Weights of a small encoder-decoder audio transcriber.
Model: 6.31M parameters, encoder arch jasper, encoder norm groupnorm, encoder widths [96, 112, 144], decoder norm layernorm, decoder activation swiglu.
Training: muon at rate 0.015, batches of 128.
Data: trained on short read English sentences (LibriTTS-R), 26041 training examples.
Rows from block 8 of the audio encoder of a small encoder-decoder audio transcriber, named by matrix and row number. Rows with one number belong to one channel. Each number is 128 + 32 x the weight over its row's rms, rounded and kept within 0 to 255. All counts start at 0. Numbers have three digits each.
Before each channel's rows are labels from the 100 clips, of 14976, where the channel reaches its highest value: "loudest" is the band of the loudest frequency at the time of the peak; "responds to" is what is common among them. Only what is clearly more common there than usual is listed. The data: short read English sentences (LibriTTS-R). In brackets: how many of the 100.
# convs0: first width-7 conv (encoder.blocks.8.convs.0.weight, 112x112x7, standardized in use, each kernel summed), inputs 0-111
# convs1: second width-7 conv (encoder.blocks.8.convs.1.weight, 112x112x7, standardized in use, transposed, each kernel summed), outputs 0-111

loudest: 250 to 500 Hz (44)
responds to: the word "you" (49)
convs0.49:092155149149126076078175157111149184146092123109117157062097094106124181086092113104114142161182128123097077119160136115156154109126238149054108167133164072136117119155107094097145180190114148148134101155116115143135168145145148122079142177173100127149106063121074106161160133150125128114107115139140096125078171106119094097124174133162
convs1.49:112122133130063216167165145121141133101170153118131195117181122131134090143173161102106184166139134089196188131064084139158169137139168133097157158182118136157124102166129119096107159136168112112092122139131124125085114062087098079181098125142121129063176116122080089130135171182104151127129133122130135143146136106160154093115059160149

loudest: 250 to 500 Hz (30)
responds to: voice: female (82)
convs0.92:137098135114148095116139139073130145161099157157149107089127109097170130136125116128168105125205107135078117121066087094141177105122105132127181163139095120129123123198183120092114195211160092117074167063136141141146161160161131141153182163164163116112148168160097132092106093079080080199098141127075100125122141100093134095108132134101
convs1.92:146128140159149121114178131102106166081114104148134160121140113186146083176176102117159088122188090141164180087125166122113127153117128159138125112158109115176098110129123079159102147106172097195125079180123100108138169099117084178157115134064131107170153133112175158109153103173150062142082155110147120183083109063125115181119082180180

loudest: 250 to 500 Hz (44)
responds to: voice: female (85)
convs0.14:102183125148159103166100175105116135124096168200119124086138119106102132106105167127097137103101143139142096153156142127206149193122075094110160141147117161144143133170158098081131142165080107159112152120197146179100172122110114066152238117065102143105136145133080107159157105128147148113088104069089081103125132110110144080141104132098
convs1.14:121086082155142160129192179143145154131084137077116108091169144116104092128145112160073114111082105093205119142111146092147130134086081143085153110119095126104130133206074092109097179106159143134081061076146138112107085103116157163143080162119123120091134091162141117121125126131044118079191138165084113078142079149101134130165115121132

loudest: 500 to 1000 Hz (32)
responds to: the word "it" (30); the word "what" (25)
convs0.2:136114099151071114147075127098107111128118141104134105146116085154056140148109105146162119094148088089121093202144141056124144135158093165104151160144197108144126140092149107146069171137113072156107044118188159144141147090150170144060197142130094131113106147158124133112136137143112105218098152202101117147153159129152159143108110129122
convs1.2:103141079162096123144153152132146167111088113175117167121130112138106072167121099139142185137131137101140152172069112058155132138120085175078102162138131077110147062130115131144190122103189100065099054104133142099078138114099106124073186189116137123100052159159137104121105099074139111083124119140092139081147149144105106096168111134127

loudest: 250 to 500 Hz (36)
responds to: the word "was" (25)
convs0.13:118112138087129167167152120115141149124075139106105156094125181139085138102163127142096133132114135037091048159184099085120177122116196056080116141181159161149126175095104109083096140113104112146162116168101128119144158103143135141158135113131092155114121100154110099140118131122107103148178158226083198150157108098081146141161135158100
convs1.13:158158105168129109114138096075165102164174099040145091149143148124189084118094128125179120145070155085052169124160175110098154081131147106069127112079160114104101121126101091115158114089176127138148086128129106103113104134160127105168166158126057127055121130103105076059121146127100165119134109137115198088108130107114111118121122152091

loudest: 250 to 500 Hz (50)
responds to: the word "you" (62)
convs0.38:176090131106146119108151154163156143122125101033147170171096128123148121090133122182142198201141135085156173101138070139170146060118117133172166216076102104137135142132135113138136103144134135137112105121094163117143137161181123151082120106184169104158140138139108098142162093119109121136118099115071048126081140096077158137093112106089
convs1.38:158145133194160119217146144116128139114127079169109180187126085135205114117130139079103097133076138200149151099153113094174142136131102171055079155117142137160116145133143156151149161133129129125087094080129129122140142097100126130167137141140157184087111162119153147165113090128113089075116105188130133140114098053124211078139137135118

loudest: 250 to 500 Hz (55)
responds to: the word "you" (48)
convs0.100:166123138143112160114142131113125130127080132110160167101048136106133064096168137154185107116131180126185153123059056100134183116154150122149142156104105127140137134154115109109086195180084184116192189108077090137098140147085104173097110193152075149154135110137146094112085157134066121104151145150139122133097132145164145126110094119069
convs1.100:194163131175095128092138075131120167175115160134103084086109159127089091159083071091137132107189180124122097159130171133136181128131105139122108187139159088122077121124163153151126118170088109118160113092136133113112164118173128090119120176109108077154174185153157126173120127116181084156130154132181102143063144049157135160138144193130

loudest: 250 to 500 Hz (45)
responds to: the word "you" (35)
convs0.8:064115138132091081156103159130201067142167123127136129177123108127143132115141096188148144110167097081113109202113100113095151105153107152077160175116128075106121146088122158133072203140092173083188166116120089121098083160094149116092129214168106100170115114129110129119179175121105125151089160159126145136133080133155135142143091106109
convs1.8:121164127145071140166127198071113156172126112166064078040133061164120104157177126132112133148124077155134140157120119135116158160169082115086157124132145124115113100164064130208176147091091082089117153139123139088062129132150101152132134150122121083099172139160155104132111070137134179133105148155164121105089141111100183102160112154114

loudest: 250 to 500 Hz (38)
responds to: the word "you" (57)
convs0.46:146105130095095129146108120110101084144127132103169106136081121126158195086129133175103172160133073133074171181138144088140131099153147179223119187158143138103112137129116151104135146174112088115132120113069160138147129157127088113101165139130172162191155093160115150139086063112101146194126148137090078119078166082098104099097156131061
convs1.46:145139098153115201173121186122150164119138167172123167159081121109163149141106113155135125122101051154111162135119085160134113139111126133094159157191147095192103116137145158171096144144091077116150101103127092084149128085110076017108118118127191170144145160119160154111113056129107141196091154097108111114084131080123142094140125147141

loudest: 4000 to 8000 Hz (32)
responds to: voice: male (72)
convs0.62:191135164125085170099143073140132118104181110066117120150128192178120105114150121150115162115142160110123153182134112155110171121165099123101087071140208139141115179087146168209155127088139139121151095088123141060107067086083157130100090096127084102125124178157113177116149137125088121179106119093121149160130123094152127136095067140156
convs1.62:146135129174110133108079084171082097133127045123115075135095156119104081136157103147117081077154123139070077098124173104126174121125120157160066128113107108083125166059143150168120187143132095131136151175177168180171160105106152140078204183108143092167121140110149135117115145107145141125115076144066181146101151130147085151114125133133

loudest: 250 to 500 Hz (43)
responds to: the word "was" (32)
convs0.36:161125191068146143111142075084164134134139057098155150147117122135096083098141063138121121120173167089107118090101165116141165086111139123101170129131113164159128139127119164138158120152134075123192165112115169146154135135081101161075094158148148083150144110135154186092191106136135052189157131085155116170132132157105100108122077057172
convs1.36:110128204084089102182135096073146123147105106085127191136089111132147139087157162148098113095145174172090163074155132130154139130143109163118074176106128159121100156092130075116183176112107101074092176149167081151117091164089159170146103179161067159133096120140150140136156093183109107098092146143127132172146101113112121137133055118091

loudest: 250 to 500 Hz (29)
responds to: the word "you" (42)
convs0.37:141108116157142121128208146120154146128095047141113110108166100161103131102106143144138162064099165126114129085114135080098118106112125116116076136152154104191169142166121087078129151081137090118071118110156144132153130099109102198168091078114094121088104178106113124145177123164150112213151133143125225101186111157160140144104102139167
convs1.37:166116179041125155189088163123123126138152168134122171141117197056117147117089169127184074103103145126095097110135104114140106099175129150134120137103097161134134106044107123137127104098168132096097147166085156159146121185190118157205139158144083147172153134169144125128143112064142122124125141116152187179121141142102127113089126155075

loudest: 500 to 1000 Hz (29)
responds to: the word "not" (26)
convs0.74:164112105131126098119139138130196110095160088150165076125143140136145103074070154118159181175064139156172174173218139154142080149113110123132168148161121100158129182107150187143097083097103098070116121172177119132143079121141127144085148127123112095155141097137085173164146134144090134112099095107152116151052109049141105102103121125145
convs1.74:117107087097118161141100110168133111062127162161174028159153109150085139149041167123105096163077147117095076109170107122080106103151121111146081112128140132075134152080170119112120164134111091158136198193091103190176115148098125133143142110142140124127135118062149122146122121109159134094134112092106140076110150157056107152085147117110