Rows from block 6 of the audio encoder of a small encoder-decoder audio transcriber, named by matrix and row number. Rows with one number belong to one channel. Each number is 200 + 20 x the weight over its row's rms, rounded and kept within 0 to 999. All counts start at 0.
After each channel's rows are labels from the 100 clips, of 14976, where the channel reaches its highest value: "strongest on" is what is common among them. Only what is clearly more common there than usual is listed. The data: short read English sentences (LibriTTS-R). In brackets: how many of the 100, against the usual share in percent.
# convs0: first width-7 conv (encoder.blocks.6.convs.0.weight, 112x112x7, standardized in use, each kernel summed), inputs 0-111
# convs1: second width-7 conv (encoder.blocks.6.convs.1.weight, 112x112x7, standardized in use, transposed, each kernel summed), outputs 0-111

convs0.26,163,190,170,188,200,184,229,188,207,219,237,198,206,176,187,190,212,201,234,214,224,200,221,230,223,221,212,215,180,212,143,183,208,207,185,211,219,197,181,208,220,201,201,192,202,170,203,183,159,186,168,174,202,184,179,185,169,199,204,189,210,217,252,181,199,203,188,179,192,196,216,175,225,205,210,201,167,201,232,195,244,215,178,191,226,190,213,198,254,185,220,183,175,184,191,208,197,203,244,197,196,186,223,210,224,222,192,189,182,211,201,183
convs1.26,215,181,212,199,193,207,212,172,229,176,244,207,201,205,192,221,216,218,249,184,165,213,208,228,209,184,226,225,214,185,224,211,237,180,189,195,273,194,201,183,217,189,194,204,217,203,214,208,209,223,215,189,217,215,191,179,206,216,182,217,230,201,164,201,223,180,201,238,195,203,206,170,229,204,205,216,199,194,187,218,170,211,208,195,225,179,179,214,205,219,175,217,198,205,210,217,177,209,177,210,229,210,194,182,208,232,185,257,175,198,200,201
strongest on: voice: female (83 vs 54.3)

convs0.7,273,204,177,200,213,218,166,209,192,192,207,191,198,194,205,194,200,207,189,201,223,192,166,184,193,231,226,182,205,182,199,219,210,138,190,219,194,191,193,174,214,201,182,247,227,174,223,220,211,203,245,179,197,194,212,211,230,213,221,160,209,205,216,192,218,188,205,183,192,170,189,152,214,191,203,218,212,159,203,198,212,216,219,201,195,185,223,197,172,181,197,178,204,212,191,191,207,201,209,199,188,196,184,256,173,216,210,190,196,197,182,199
convs1.7,227,190,203,203,228,179,193,208,162,190,174,194,185,224,183,174,195,180,209,206,179,189,174,196,214,189,190,222,173,208,191,207,203,195,221,180,222,216,167,202,199,237,199,198,222,209,228,202,188,227,174,172,169,184,158,202,217,206,182,174,185,216,191,197,190,247,214,214,194,205,224,221,189,183,235,235,207,216,216,183,189,192,217,189,169,181,179,171,176,197,202,165,210,225,200,214,212,183,226,171,216,187,235,209,148,187,191,232,216,202,177,184
strongest on: voice: male (77 vs 45.7)

convs0.79,215,203,204,235,235,224,206,221,229,190,239,223,180,231,192,193,177,243,211,203,216,206,224,213,207,206,215,188,199,168,188,186,191,185,199,239,210,187,176,214,173,191,211,197,170,155,174,175,173,171,177,172,205,203,223,202,209,201,221,193,255,216,176,194,214,196,184,213,200,194,184,212,222,192,192,214,211,199,206,181,196,177,169,218,168,225,188,196,180,181,224,183,210,176,194,222,191,195,222,206,205,239,176,174,184,173,198,189,204,172,220,227
convs1.79,196,185,180,226,168,152,216,207,204,213,214,212,243,214,211,199,169,181,203,213,209,231,180,185,202,200,200,212,141,221,154,195,194,200,176,219,191,208,216,209,197,220,155,205,218,212,168,205,179,194,209,192,188,192,181,162,208,197,219,147,180,229,215,193,190,197,182,180,229,180,215,208,200,203,198,185,208,200,212,174,189,200,220,194,195,200,191,212,199,172,168,215,179,220,216,236,195,225,180,202,196,203,178,199,163,213,194,218,214,220,186,243
strongest on: the word "was" (62 vs 9.9)

convs0.4,191,202,194,192,194,196,186,153,185,203,239,184,184,209,206,215,195,209,202,196,182,201,193,230,225,149,216,201,172,199,144,190,168,189,207,213,211,219,195,209,218,217,158,198,181,233,225,184,233,193,166,214,198,191,196,188,220,204,191,215,226,225,206,208,215,205,234,199,200,189,172,241,204,156,209,188,205,180,201,206,175,198,203,201,184,219,210,203,200,214,244,225,204,228,193,184,241,196,215,206,171,166,177,216,191,165,200,217,209,207,178,219
convs1.4,161,176,188,181,199,180,141,215,175,197,191,185,197,210,193,206,179,171,179,179,198,176,194,218,213,207,177,202,207,207,185,185,225,170,218,241,164,213,180,182,215,197,195,157,217,194,188,207,196,203,188,200,189,183,226,204,210,218,249,214,209,225,194,174,198,188,168,199,195,198,187,195,190,213,234,203,209,196,188,219,200,255,190,178,174,211,193,232,175,185,182,174,202,206,207,216,196,210,204,190,172,169,186,196,187,220,223,236,237,188,183,236
strongest on: the word "was" (52 vs 9.9); the word "it" (50 vs 12.9)

convs0.5,180,227,186,220,196,189,221,173,228,187,213,222,187,195,225,225,211,193,215,186,178,204,239,219,200,190,215,189,180,184,185,173,226,209,194,210,182,191,197,214,241,224,208,221,187,195,189,181,175,188,189,192,200,235,190,223,227,193,176,187,198,229,180,171,212,190,203,172,198,186,229,194,217,232,206,189,171,211,244,194,209,192,197,196,205,208,240,210,164,217,195,197,197,212,208,179,186,201,178,148,169,156,241,222,192,198,217,174,229,182,205,172
convs1.5,198,213,229,197,189,192,150,211,220,204,209,196,217,212,179,265,182,195,177,175,198,211,230,207,188,188,242,204,182,197,195,200,208,197,224,202,220,200,175,164,207,203,172,204,221,204,229,183,167,213,192,171,163,185,200,152,225,194,227,203,200,182,210,243,218,194,191,233,212,209,204,193,186,204,194,211,191,225,190,184,200,222,208,211,197,188,208,196,187,179,215,178,174,249,210,171,222,179,248,206,185,204,164,185,199,195,186,207,219,201,187,199
strongest on: voice: female (95 vs 54.3)

convs0.83,194,209,180,218,189,229,139,210,201,190,189,214,223,186,188,178,210,220,217,200,191,168,185,181,185,177,203,189,232,213,197,216,231,225,167,209,197,196,188,211,191,222,196,198,202,209,180,206,194,198,249,217,237,197,219,215,173,191,173,223,209,210,237,174,202,186,214,201,198,216,211,194,221,186,195,204,199,211,192,222,174,209,214,212,174,117,184,211,223,189,210,214,259,182,193,182,207,197,190,201,192,203,187,199,205,188,160,178,196,214,201,215
convs1.83,184,177,194,177,192,181,200,188,132,223,181,209,185,203,186,206,195,203,186,221,183,196,215,199,199,186,212,222,206,201,211,219,191,207,218,220,223,172,189,222,207,226,233,204,196,224,190,181,185,198,191,222,227,192,187,207,165,228,179,192,187,152,213,176,201,244,194,193,186,152,198,203,215,212,188,180,148,217,214,164,227,165,212,188,197,208,215,207,192,194,157,206,199,164,177,203,175,175,178,186,240,206,189,198,192,192,200,181,200,179,190,200
strongest on: voice: male (73 vs 45.7)

convs0.92,217,146,197,202,204,193,192,246,208,184,228,181,200,184,173,183,199,176,165,229,236,215,203,180,159,173,224,176,225,183,208,189,185,208,208,204,189,241,215,178,211,203,203,180,195,185,238,230,198,221,179,173,205,179,215,217,203,183,186,188,229,177,198,177,212,195,226,254,211,188,172,211,189,195,189,216,220,230,172,192,193,206,208,201,176,177,193,199,200,227,213,240,230,209,187,225,221,188,186,222,183,208,203,205,199,194,208,212,182,185,178,189
convs1.92,214,199,205,210,201,197,170,231,198,204,176,194,188,201,184,152,211,179,213,192,169,181,179,213,180,210,171,201,202,206,201,185,151,241,158,161,196,175,219,237,194,202,211,248,206,184,196,202,193,174,197,219,237,190,180,208,235,222,197,177,214,199,198,173,220,209,228,156,197,184,211,192,200,187,201,208,183,236,196,203,200,191,201,183,201,193,221,216,220,201,208,186,209,199,217,193,191,170,203,206,185,182,217,216,200,205,207,205,239,265,191,216
strongest on: voice: male (78 vs 45.7)

convs0.39,186,189,215,202,150,235,154,177,196,173,190,173,153,197,197,180,198,180,190,196,217,240,188,189,190,245,195,194,239,205,201,198,216,208,183,221,194,204,214,163,180,214,211,214,181,209,168,218,177,233,232,220,228,198,256,206,229,208,183,223,175,213,214,205,191,194,201,215,172,206,219,215,208,208,216,209,207,210,213,200,197,182,192,176,185,174,224,233,180,194,193,220,202,211,189,187,204,205,187,207,146,204,166,195,209,190,212,201,205,205,201,209
convs1.39,191,193,213,192,185,203,222,189,238,189,189,199,204,207,192,208,156,217,209,218,196,192,240,174,219,189,216,217,168,191,201,217,222,162,197,239,189,234,172,185,168,177,213,193,230,220,218,189,185,197,145,180,204,191,165,209,190,213,206,205,165,167,184,214,184,200,183,189,211,200,199,193,170,221,234,168,175,188,178,220,223,185,208,230,228,193,168,218,233,192,189,214,183,202,203,199,214,203,165,176,185,196,213,176,192,174,208,213,193,190,169,207
strongest on: voice: male (77 vs 45.7)

convs0.52,203,199,182,189,181,181,167,196,200,193,206,183,202,199,209,198,171,214,220,248,172,213,180,193,192,178,177,206,225,162,230,229,177,189,206,167,243,203,194,160,195,216,230,200,182,190,174,187,188,172,190,213,213,233,245,189,216,180,203,177,243,210,194,186,216,178,230,198,169,214,188,210,191,203,200,182,192,206,229,208,186,205,199,180,195,196,192,187,205,158,214,212,204,172,200,192,214,215,235,237,209,221,229,181,227,206,190,234,185,225,197,216
convs1.52,244,174,187,195,194,186,184,179,199,184,195,177,186,222,175,183,212,145,164,188,241,205,206,177,180,225,217,187,186,224,219,208,163,198,197,193,187,212,210,190,191,190,204,222,214,215,154,164,212,197,210,218,200,249,204,196,167,148,207,172,193,189,201,201,170,193,187,189,218,196,207,212,204,143,197,212,228,227,186,172,215,203,221,193,215,218,196,217,207,213,190,215,191,209,200,197,183,197,220,203,188,176,168,212,220,184,214,175,176,187,202,210
strongest on: the word "not" (25 vs 6.3)

convs0.31,219,183,219,197,196,195,228,204,200,212,206,170,222,232,208,176,172,216,196,212,233,220,211,191,201,202,213,198,175,223,192,209,189,187,189,177,185,204,198,201,195,193,214,191,189,192,182,172,162,248,209,222,204,223,198,208,161,205,171,212,159,199,150,198,163,195,205,195,203,201,215,195,201,174,203,198,181,185,246,189,214,182,210,173,208,261,210,202,200,217,199,196,191,193,175,221,175,196,188,173,168,205,216,210,249,192,206,245,228,220,205,203
convs1.31,213,232,191,176,214,230,205,181,200,199,189,199,192,186,229,186,219,213,201,180,214,206,222,180,210,230,208,223,203,168,220,198,221,196,194,210,185,209,188,178,196,184,210,187,201,208,191,205,227,214,195,207,210,221,205,247,183,188,207,205,207,210,203,211,195,183,226,215,183,177,238,217,239,193,186,200,245,216,207,175,207,209,191,195,171,188,229,182,171,211,198,207,235,172,172,155,260,214,247,212,196,172,225,224,252,192,193,194,203,187,189,208
strongest on: the word "not" (38 vs 6.3)

convs0.40,172,171,187,165,219,175,211,208,184,200,208,216,204,215,187,142,218,200,220,251,208,221,183,179,183,191,194,193,205,191,174,182,202,223,177,203,167,196,221,191,235,185,223,221,167,181,180,210,178,224,199,203,204,216,213,212,206,212,209,204,159,215,169,217,202,190,165,218,222,202,212,189,199,195,206,204,190,214,236,177,199,146,206,221,203,198,214,202,211,212,209,221,227,179,182,199,162,209,222,210,178,199,207,225,217,188,163,218,221,226,198,228
convs1.40,183,240,217,186,209,192,169,191,192,213,205,191,202,210,208,172,178,237,217,187,231,211,189,197,196,235,200,238,172,222,175,174,206,187,180,220,179,195,184,185,187,168,182,209,220,190,224,208,199,224,169,205,180,195,228,182,226,209,175,190,194,186,182,199,195,234,197,206,206,178,221,198,215,201,173,211,200,201,190,185,181,214,198,228,202,227,195,199,219,225,202,225,209,211,184,177,269,210,207,201,192,228,186,219,245,213,170,212,157,160,186,195
strongest on: the word "was" (27 vs 9.9)

convs0.11,196,208,192,179,203,180,239,175,202,204,223,161,196,185,210,195,207,196,197,183,192,202,180,188,221,222,202,212,185,198,215,215,199,170,203,173,206,201,189,210,250,217,207,215,185,193,210,211,206,210,205,216,211,213,192,183,187,238,191,165,204,229,212,203,193,235,188,177,177,188,194,189,172,212,220,221,206,216,238,203,227,229,158,195,189,168,215,214,230,213,211,197,134,161,215,223,218,206,217,190,212,156,177,177,168,214,221,181,215,175,210,186
convs1.11,186,195,197,230,246,182,193,203,214,202,216,212,220,213,229,213,182,203,189,227,210,184,220,202,213,204,194,227,221,231,202,199,220,196,197,219,177,194,151,191,156,211,189,180,170,160,191,207,212,185,245,197,191,199,199,193,222,176,186,190,186,229,187,207,206,230,189,211,215,213,192,203,229,215,223,202,206,129,179,196,227,210,218,230,199,162,227,177,196,202,206,223,194,146,220,181,189,209,192,212,202,201,219,182,175,208,174,195,203,191,190,201
strongest on: the word "not" (30 vs 6.3)

convs0.20,183,193,187,182,212,218,226,172,199,209,240,203,245,207,215,205,186,183,207,210,157,180,202,224,237,186,207,183,189,204,182,205,181,208,220,150,201,193,179,202,187,225,183,231,212,167,209,184,231,216,235,202,233,181,212,226,212,155,178,178,201,219,217,211,200,173,208,187,210,202,181,220,210,184,179,221,181,213,199,173,190,166,208,187,204,168,203,214,205,196,240,244,202,171,177,215,220,208,210,194,229,176,198,191,199,185,182,183,192,207,226,184
convs1.20,194,179,195,203,224,170,188,183,181,188,179,147,164,216,185,175,190,191,188,195,212,237,192,163,195,173,181,181,189,239,189,216,174,185,186,238,178,211,198,200,163,195,196,186,164,221,204,187,199,197,184,199,194,197,225,186,163,218,204,184,202,207,207,215,193,217,195,217,208,181,157,168,192,224,190,200,197,188,178,216,245,219,204,205,210,203,193,222,185,172,159,185,210,210,215,197,205,245,208,175,218,220,211,181,186,194,219,199,216,163,198,234
strongest on: the word "was" (32 vs 9.9)