From a checkpoint of a small encoder-decoder audio transcriber.
Model: 6.31M parameters, mfcc input, encoder arch jasper, encoder norm groupnorm, encoder activation leaky_relu, encoder depths [4, 7, 7], decoder layers 8, decoder norm layernorm.
Rows from block 4 of the audio encoder of a small encoder-decoder audio transcriber, named by matrix and row number. Rows with one number belong to one channel. Each number is 500 + 50 x the weight over its row's rms, rounded and kept within 0 to 999. All counts start at 0. Numbers have three digits each. After the name is the row's rms in percent of the matrix's.
After each channel's rows are labels from the 100 clips, of 14976, where the channel reaches its highest value: "strongest on" is what is common among them; "loudest" is the band of the loudest frequency at the time of the peak. Only what is clearly more common there than usual is listed. The data: short read English sentences (LibriTTS-R).
# convs0: first width-7 conv, stride 2 (encoder.blocks.4.convs.0.weight, 112x96x7, standardized in use, each kernel summed), inputs 0-47
# convs1: second width-7 conv (encoder.blocks.4.convs.1.weight, 112x112x7, standardized in use, transposed, each kernel summed), outputs 0-55

convs0.69 088:555424463503522529546483485504518494531432443491472488437549497570520470468567511457398551537534521530565534458461541546468547633446491492397499
convs1.69 087:436473523481487405469517598506438451471483494489455478436514404519456500470408476435523457449463451517547483556541576493468482530435480481552483603544514463522486574633
strongest on: voice: male
loudest: 250 to 500 Hz

convs0.80 136:548480493495504494424472558497428577492494482472505532441561585573608571525497487440522455469589506464402514487477607522447563495442503542456522
convs1.80 113:481446517441478491503473446474455567461428429433455521476568490521590501445457402420594500538565415448561544491543491586529511476497518445477562529591517515483471513511
strongest on: voice: female
loudest: 500 to 1000 Hz

convs0.10 090:502468502536542484545484521440456444448450493428489532563551575511587456580449553489542470441546551354581485538496462481437513492511508493543502
convs1.10 083:483493496459509525495368508540424475571527551442474427589533436423527538573510488487413454528410501446490575517450485509508557412460513525477431550494503514612597505466
strongest on: the word "was"
loudest: 250 to 500 Hz

convs0.39 092:512444535438470479421517528543514482577504479564442499541452450484580501508540528512329456467495525465572508510385438535460566495472467554462458
convs1.39 084:540427440473522501503487465525465507531485588491468529484485515550520475460415460503476560478534510484562488476514499499542522460427476536496391381452497535488435511466
strongest on: voice: male
loudest: 2000 to 4000 Hz

convs0.105 111:525484542441430455397475524483418446576523501563498485550468486482516466550487516483586530383538478599465491531443494505539565578628480510501470
convs1.105 105:463509564525519421515526491483462536416465472523482569523417605530513490477448445501529543487543475474519420584455456593577428439533576521566482568517435519460476562544
strongest on: the word "do"
loudest: 250 to 500 Hz

convs0.33 101:567574457554498554501536451505551542536582512423510546498466405420529329496445465483478504520502530505471537459511484559482410544473549437535446
convs1.33 082:645557476417516569462520538566463566460499507491517398526548539516526485547465491578550437485582461477551471499454649520463511548527486474416479507509611472527435468519
strongest on: voice: male
loudest: 250 to 500 Hz

convs0.111 118:462544502490497527530431546495505430494537510510435430572542524542553491461500604480551470499504541526530432597417505520539514489458523452501448
convs1.111 093:513448558532464558634482391485522497550509336509503538468412473490462489469582475552568506525466533527470488553508467483492473462413519465515534623535475492568629515485
strongest on: the word "do"
loudest: 250 to 500 Hz

convs0.51 079:426467521420432512459500541419514559473509503509474530561410520492572487516428480504608572475450549541507558510466457490546480471545577540549581
convs1.51 091:495502469446479476493417419477459433556461447525530452501458556505529509564474370476500392472588460487557475474511451481571447471434511473514536517538459582453559525498
strongest on: the word "was"
loudest: 250 to 500 Hz

convs0.38 082:485555515438471501565541558508473408404532465606422506446507492621622452502473510515510527486560410460479511439456550548487539436487439407527520
convs1.38 091:497384537553489447432482364458575441477566469556490473588482463437554485546535540541539550503585483495528467594563498471512434532463447466548456487538498471539519456491
strongest on: the word "you"
loudest: 250 to 500 Hz

convs0.77 110:563584506464527462476560510595424492441408533442453420551538519513562518462440498420481531502444478434485528509566475418529546486504503516432459
convs1.77 086:485436522572555508537445560510509600495453507387480437505562469492531610467511536588429453536516613575417510548494443443446531532487467477554465483511500489541577489530
strongest on: voice: male
loudest: 250 to 500 Hz

convs0.100 088:607550453571496607484522327514509475490490466535515464585331578479512495545521522599523419497489453414518590515445507483458490513503525409483460
convs1.100 096:518454523537491517480551427486485559474457546510476540661434498498578478548468419453512569493472501542503458556422365576426512494575474522424550453537505469306484455483
strongest on: the word "you"
loudest: 250 to 500 Hz

convs0.82 114:513460452476466465420485382574350517561466519321535443545561480488481503424451509574497473512508454497581480571511497439605488520512524466542487
convs1.82 110:574609484490480498530487540573533483521551575543519572492586453528473477517464532574464484415482503489428456503508558383483529489455455479510451484587520506529492442474
strongest on: voice: female
loudest: 250 to 500 Hz

convs0.63 094:419424460479393549534501499525474511525497479514491500526486563524560504514492506401423562463461513458436471528394526489436456523524493470449495
convs1.63 090:504517503518515452477468514418542502634555481462512502587440521522594508403441592576481525492483405546518553416499501554551535451394566621391460474552503534597451590475
strongest on: the word "i"
loudest: 500 to 1000 Hz

convs0.61 082:467488475401538491472472453555455611505510461518499401501546545506546460440494459413446508552500476446475504604508514516503563568523473462525421
convs1.61 085:474532508431512465494476485513496492546504505560524489482512475539540604414544532484479515473494572502525468443570435549454562615468544619431488511500577519564485584525
strongest on: the word "i"
loudest: 250 to 500 Hz

convs0.1 093:478615514625535476487505506463525536456520525430507474408505532505502423529533412484527497576383520526565481472490522422469469429508488516433503
convs1.1 089:542439474446546485345489567490415414612481513490473586504477524454464505522417491537536444453531569454435452457546425437542534532461511513529618558545533495575534517539
strongest on: voice: male
loudest: 250 to 500 Hz

convs0.4 098:480502473548504506409546473497454476416509453424499485484532595538584526431398539526427519534467503314581457496468512513540519557462508506555580
convs1.4 093:623470456523518526506465578463447509573524472478573480485495473575542492543526544571537555615454559425464467565500468371470540497470439472548458520442540474545508541455
strongest on: the word "it"
loudest: 4000 to 8000 Hz

convs0.55 108:469453526552569569479486483545546438395497553452481413471599493513568503507501458522430524525560489515504502414538513536503514547479488483572527
convs1.55 102:412449498521468511517473579529445478473465507569573500458530414480386520533553425524537455557416456542599559523502444463588501539604492550530517559433486521434584560559
strongest on: the word "he"
loudest: 250 to 500 Hz

convs0.29 100:480424473504447518444486520554692480470470437572527522519454490475525449446504501487439579533522526557525481461514484533513539551428502488547499
convs1.29 088:466476443465487439582490569553472497481479498366619532487526460595400495475430555493572423540486615519571502569517533415524490460590452544536484581443452462485490459551
strongest on: the word "you"
loudest: 250 to 500 Hz

convs0.99 099:464471415415489523448556495566560449449487470490410512609443547522546484547538506508426542506529529547476465488498480571523492588448533522415481
convs1.99 086:465499471511498384523538555553561570526538470497543492426470566483530483499466549456486507423425467483475465525495561443477549408554504523508465491494472534467548458427
strongest on: the word "was"
loudest: 250 to 500 Hz

convs0.15 122:490506492557503603543505600432581631460493504515468411512427500486525496508490405455447590544467423558489536463549489483446475472552564495470508
convs1.15 107:443530465512495488334510613470482474429479558462549423453499485458532489473473371481510446498545591497528426507548553509507435581490570458511460445461505589533548542491
strongest on: voice: male; the word "was"
loudest: 250 to 500 Hz

convs0.107 089:507457523592474570564515539415509551582480425551381523566437502462585485565555493435513493483464495465455520519538499454446517550470576524559468
convs1.107 073:486596532423509532428455531420469529435421504529454472414439439476446577479450516424467496549531591491484567527468371600434448514520455483566487560518554577470519513553
strongest on: voice: male
loudest: 250 to 500 Hz

convs0.74 077:531520431513494490444494447501460507502470537555498363528525497474536413485517493459566431457580456462507516459549504566525547600543565509465410
convs1.74 090:516431560493534473611561436483538638557459425410517448457503469435468549459487526408464453503506478496485465562428478503467460476480468432540490557510517526541513555473
strongest on: the word "it"
loudest: 250 to 500 Hz

convs0.65 090:580504500447512451533531512489614531467450490540436542504528572516570564502513406488467498503553489505514524586499456477452553567435485419486522
convs1.65 087:449444535426437489424545479525472506440501560459513411452492474484461457509527462416492490512599541564525479484525580528630527561493597489509502482564574447582577459565
strongest on: the word "it"
loudest: 250 to 500 Hz

convs0.43 078:481558422519495422565516468557568400507510443552537488575447596465502493425496421518493527452548404564430616497492534518505504536605481532425516
convs1.43 080:447497453483509532437508493356475487469477451504556584458574422484486464555485540473486497443568498398514442490537459446410486440480447464488457584545492564492540479559
strongest on: voice: female
loudest: 250 to 500 Hz

convs0.22 124:530536476480399501457482410582495489573523481483517498539553542561507574477475446670448455442508491533563498431429489457478504537449447541475490
convs1.22 105:498559467490481480494481560529541512481522571488610488455558524469576531488455476463394452513482492438522461458521523439509528470617475457552460438458459496476451478479
strongest on: voice: female
loudest: 250 to 500 Hz

convs0.21 099:517561396488521520479528446523497515540505531544593477531461574463526461578448495495426473538524437454466490449434418509496457444537476480527518
convs1.21 107:534506531510477537475461473516467501457523564499521516521586537482508464545559535546502465617451417450529569392419461588465469557435532461470615543469454458413538493522
strongest on: the word "what"
loudest: 250 to 500 Hz

convs0.31 108:525548540475399562430570597451581438448504569428473524498522479441594346410525458475502505612499511458465502501542514516471495448512511481453543
convs1.31 099:537440542491532457442420447559514494482502446512525449530549476469541534525524563498527410454437567461604506588485517491525468494465488431582428474359442436471571498526
strongest on: voice: male
loudest: 250 to 500 Hz

convs0.76 083:541483487459488519515535444579400516595474468405444387502492560536575534490491552525426423528519410384472640479423515590519581554570528478462470
convs1.76 083:531488463610537531448467427468499514497514534573476481594540455440476466510560452497511615458528456539473510434574464495484465527499432537438500448517500521554476460478
strongest on: the word "you"
loudest: 250 to 500 Hz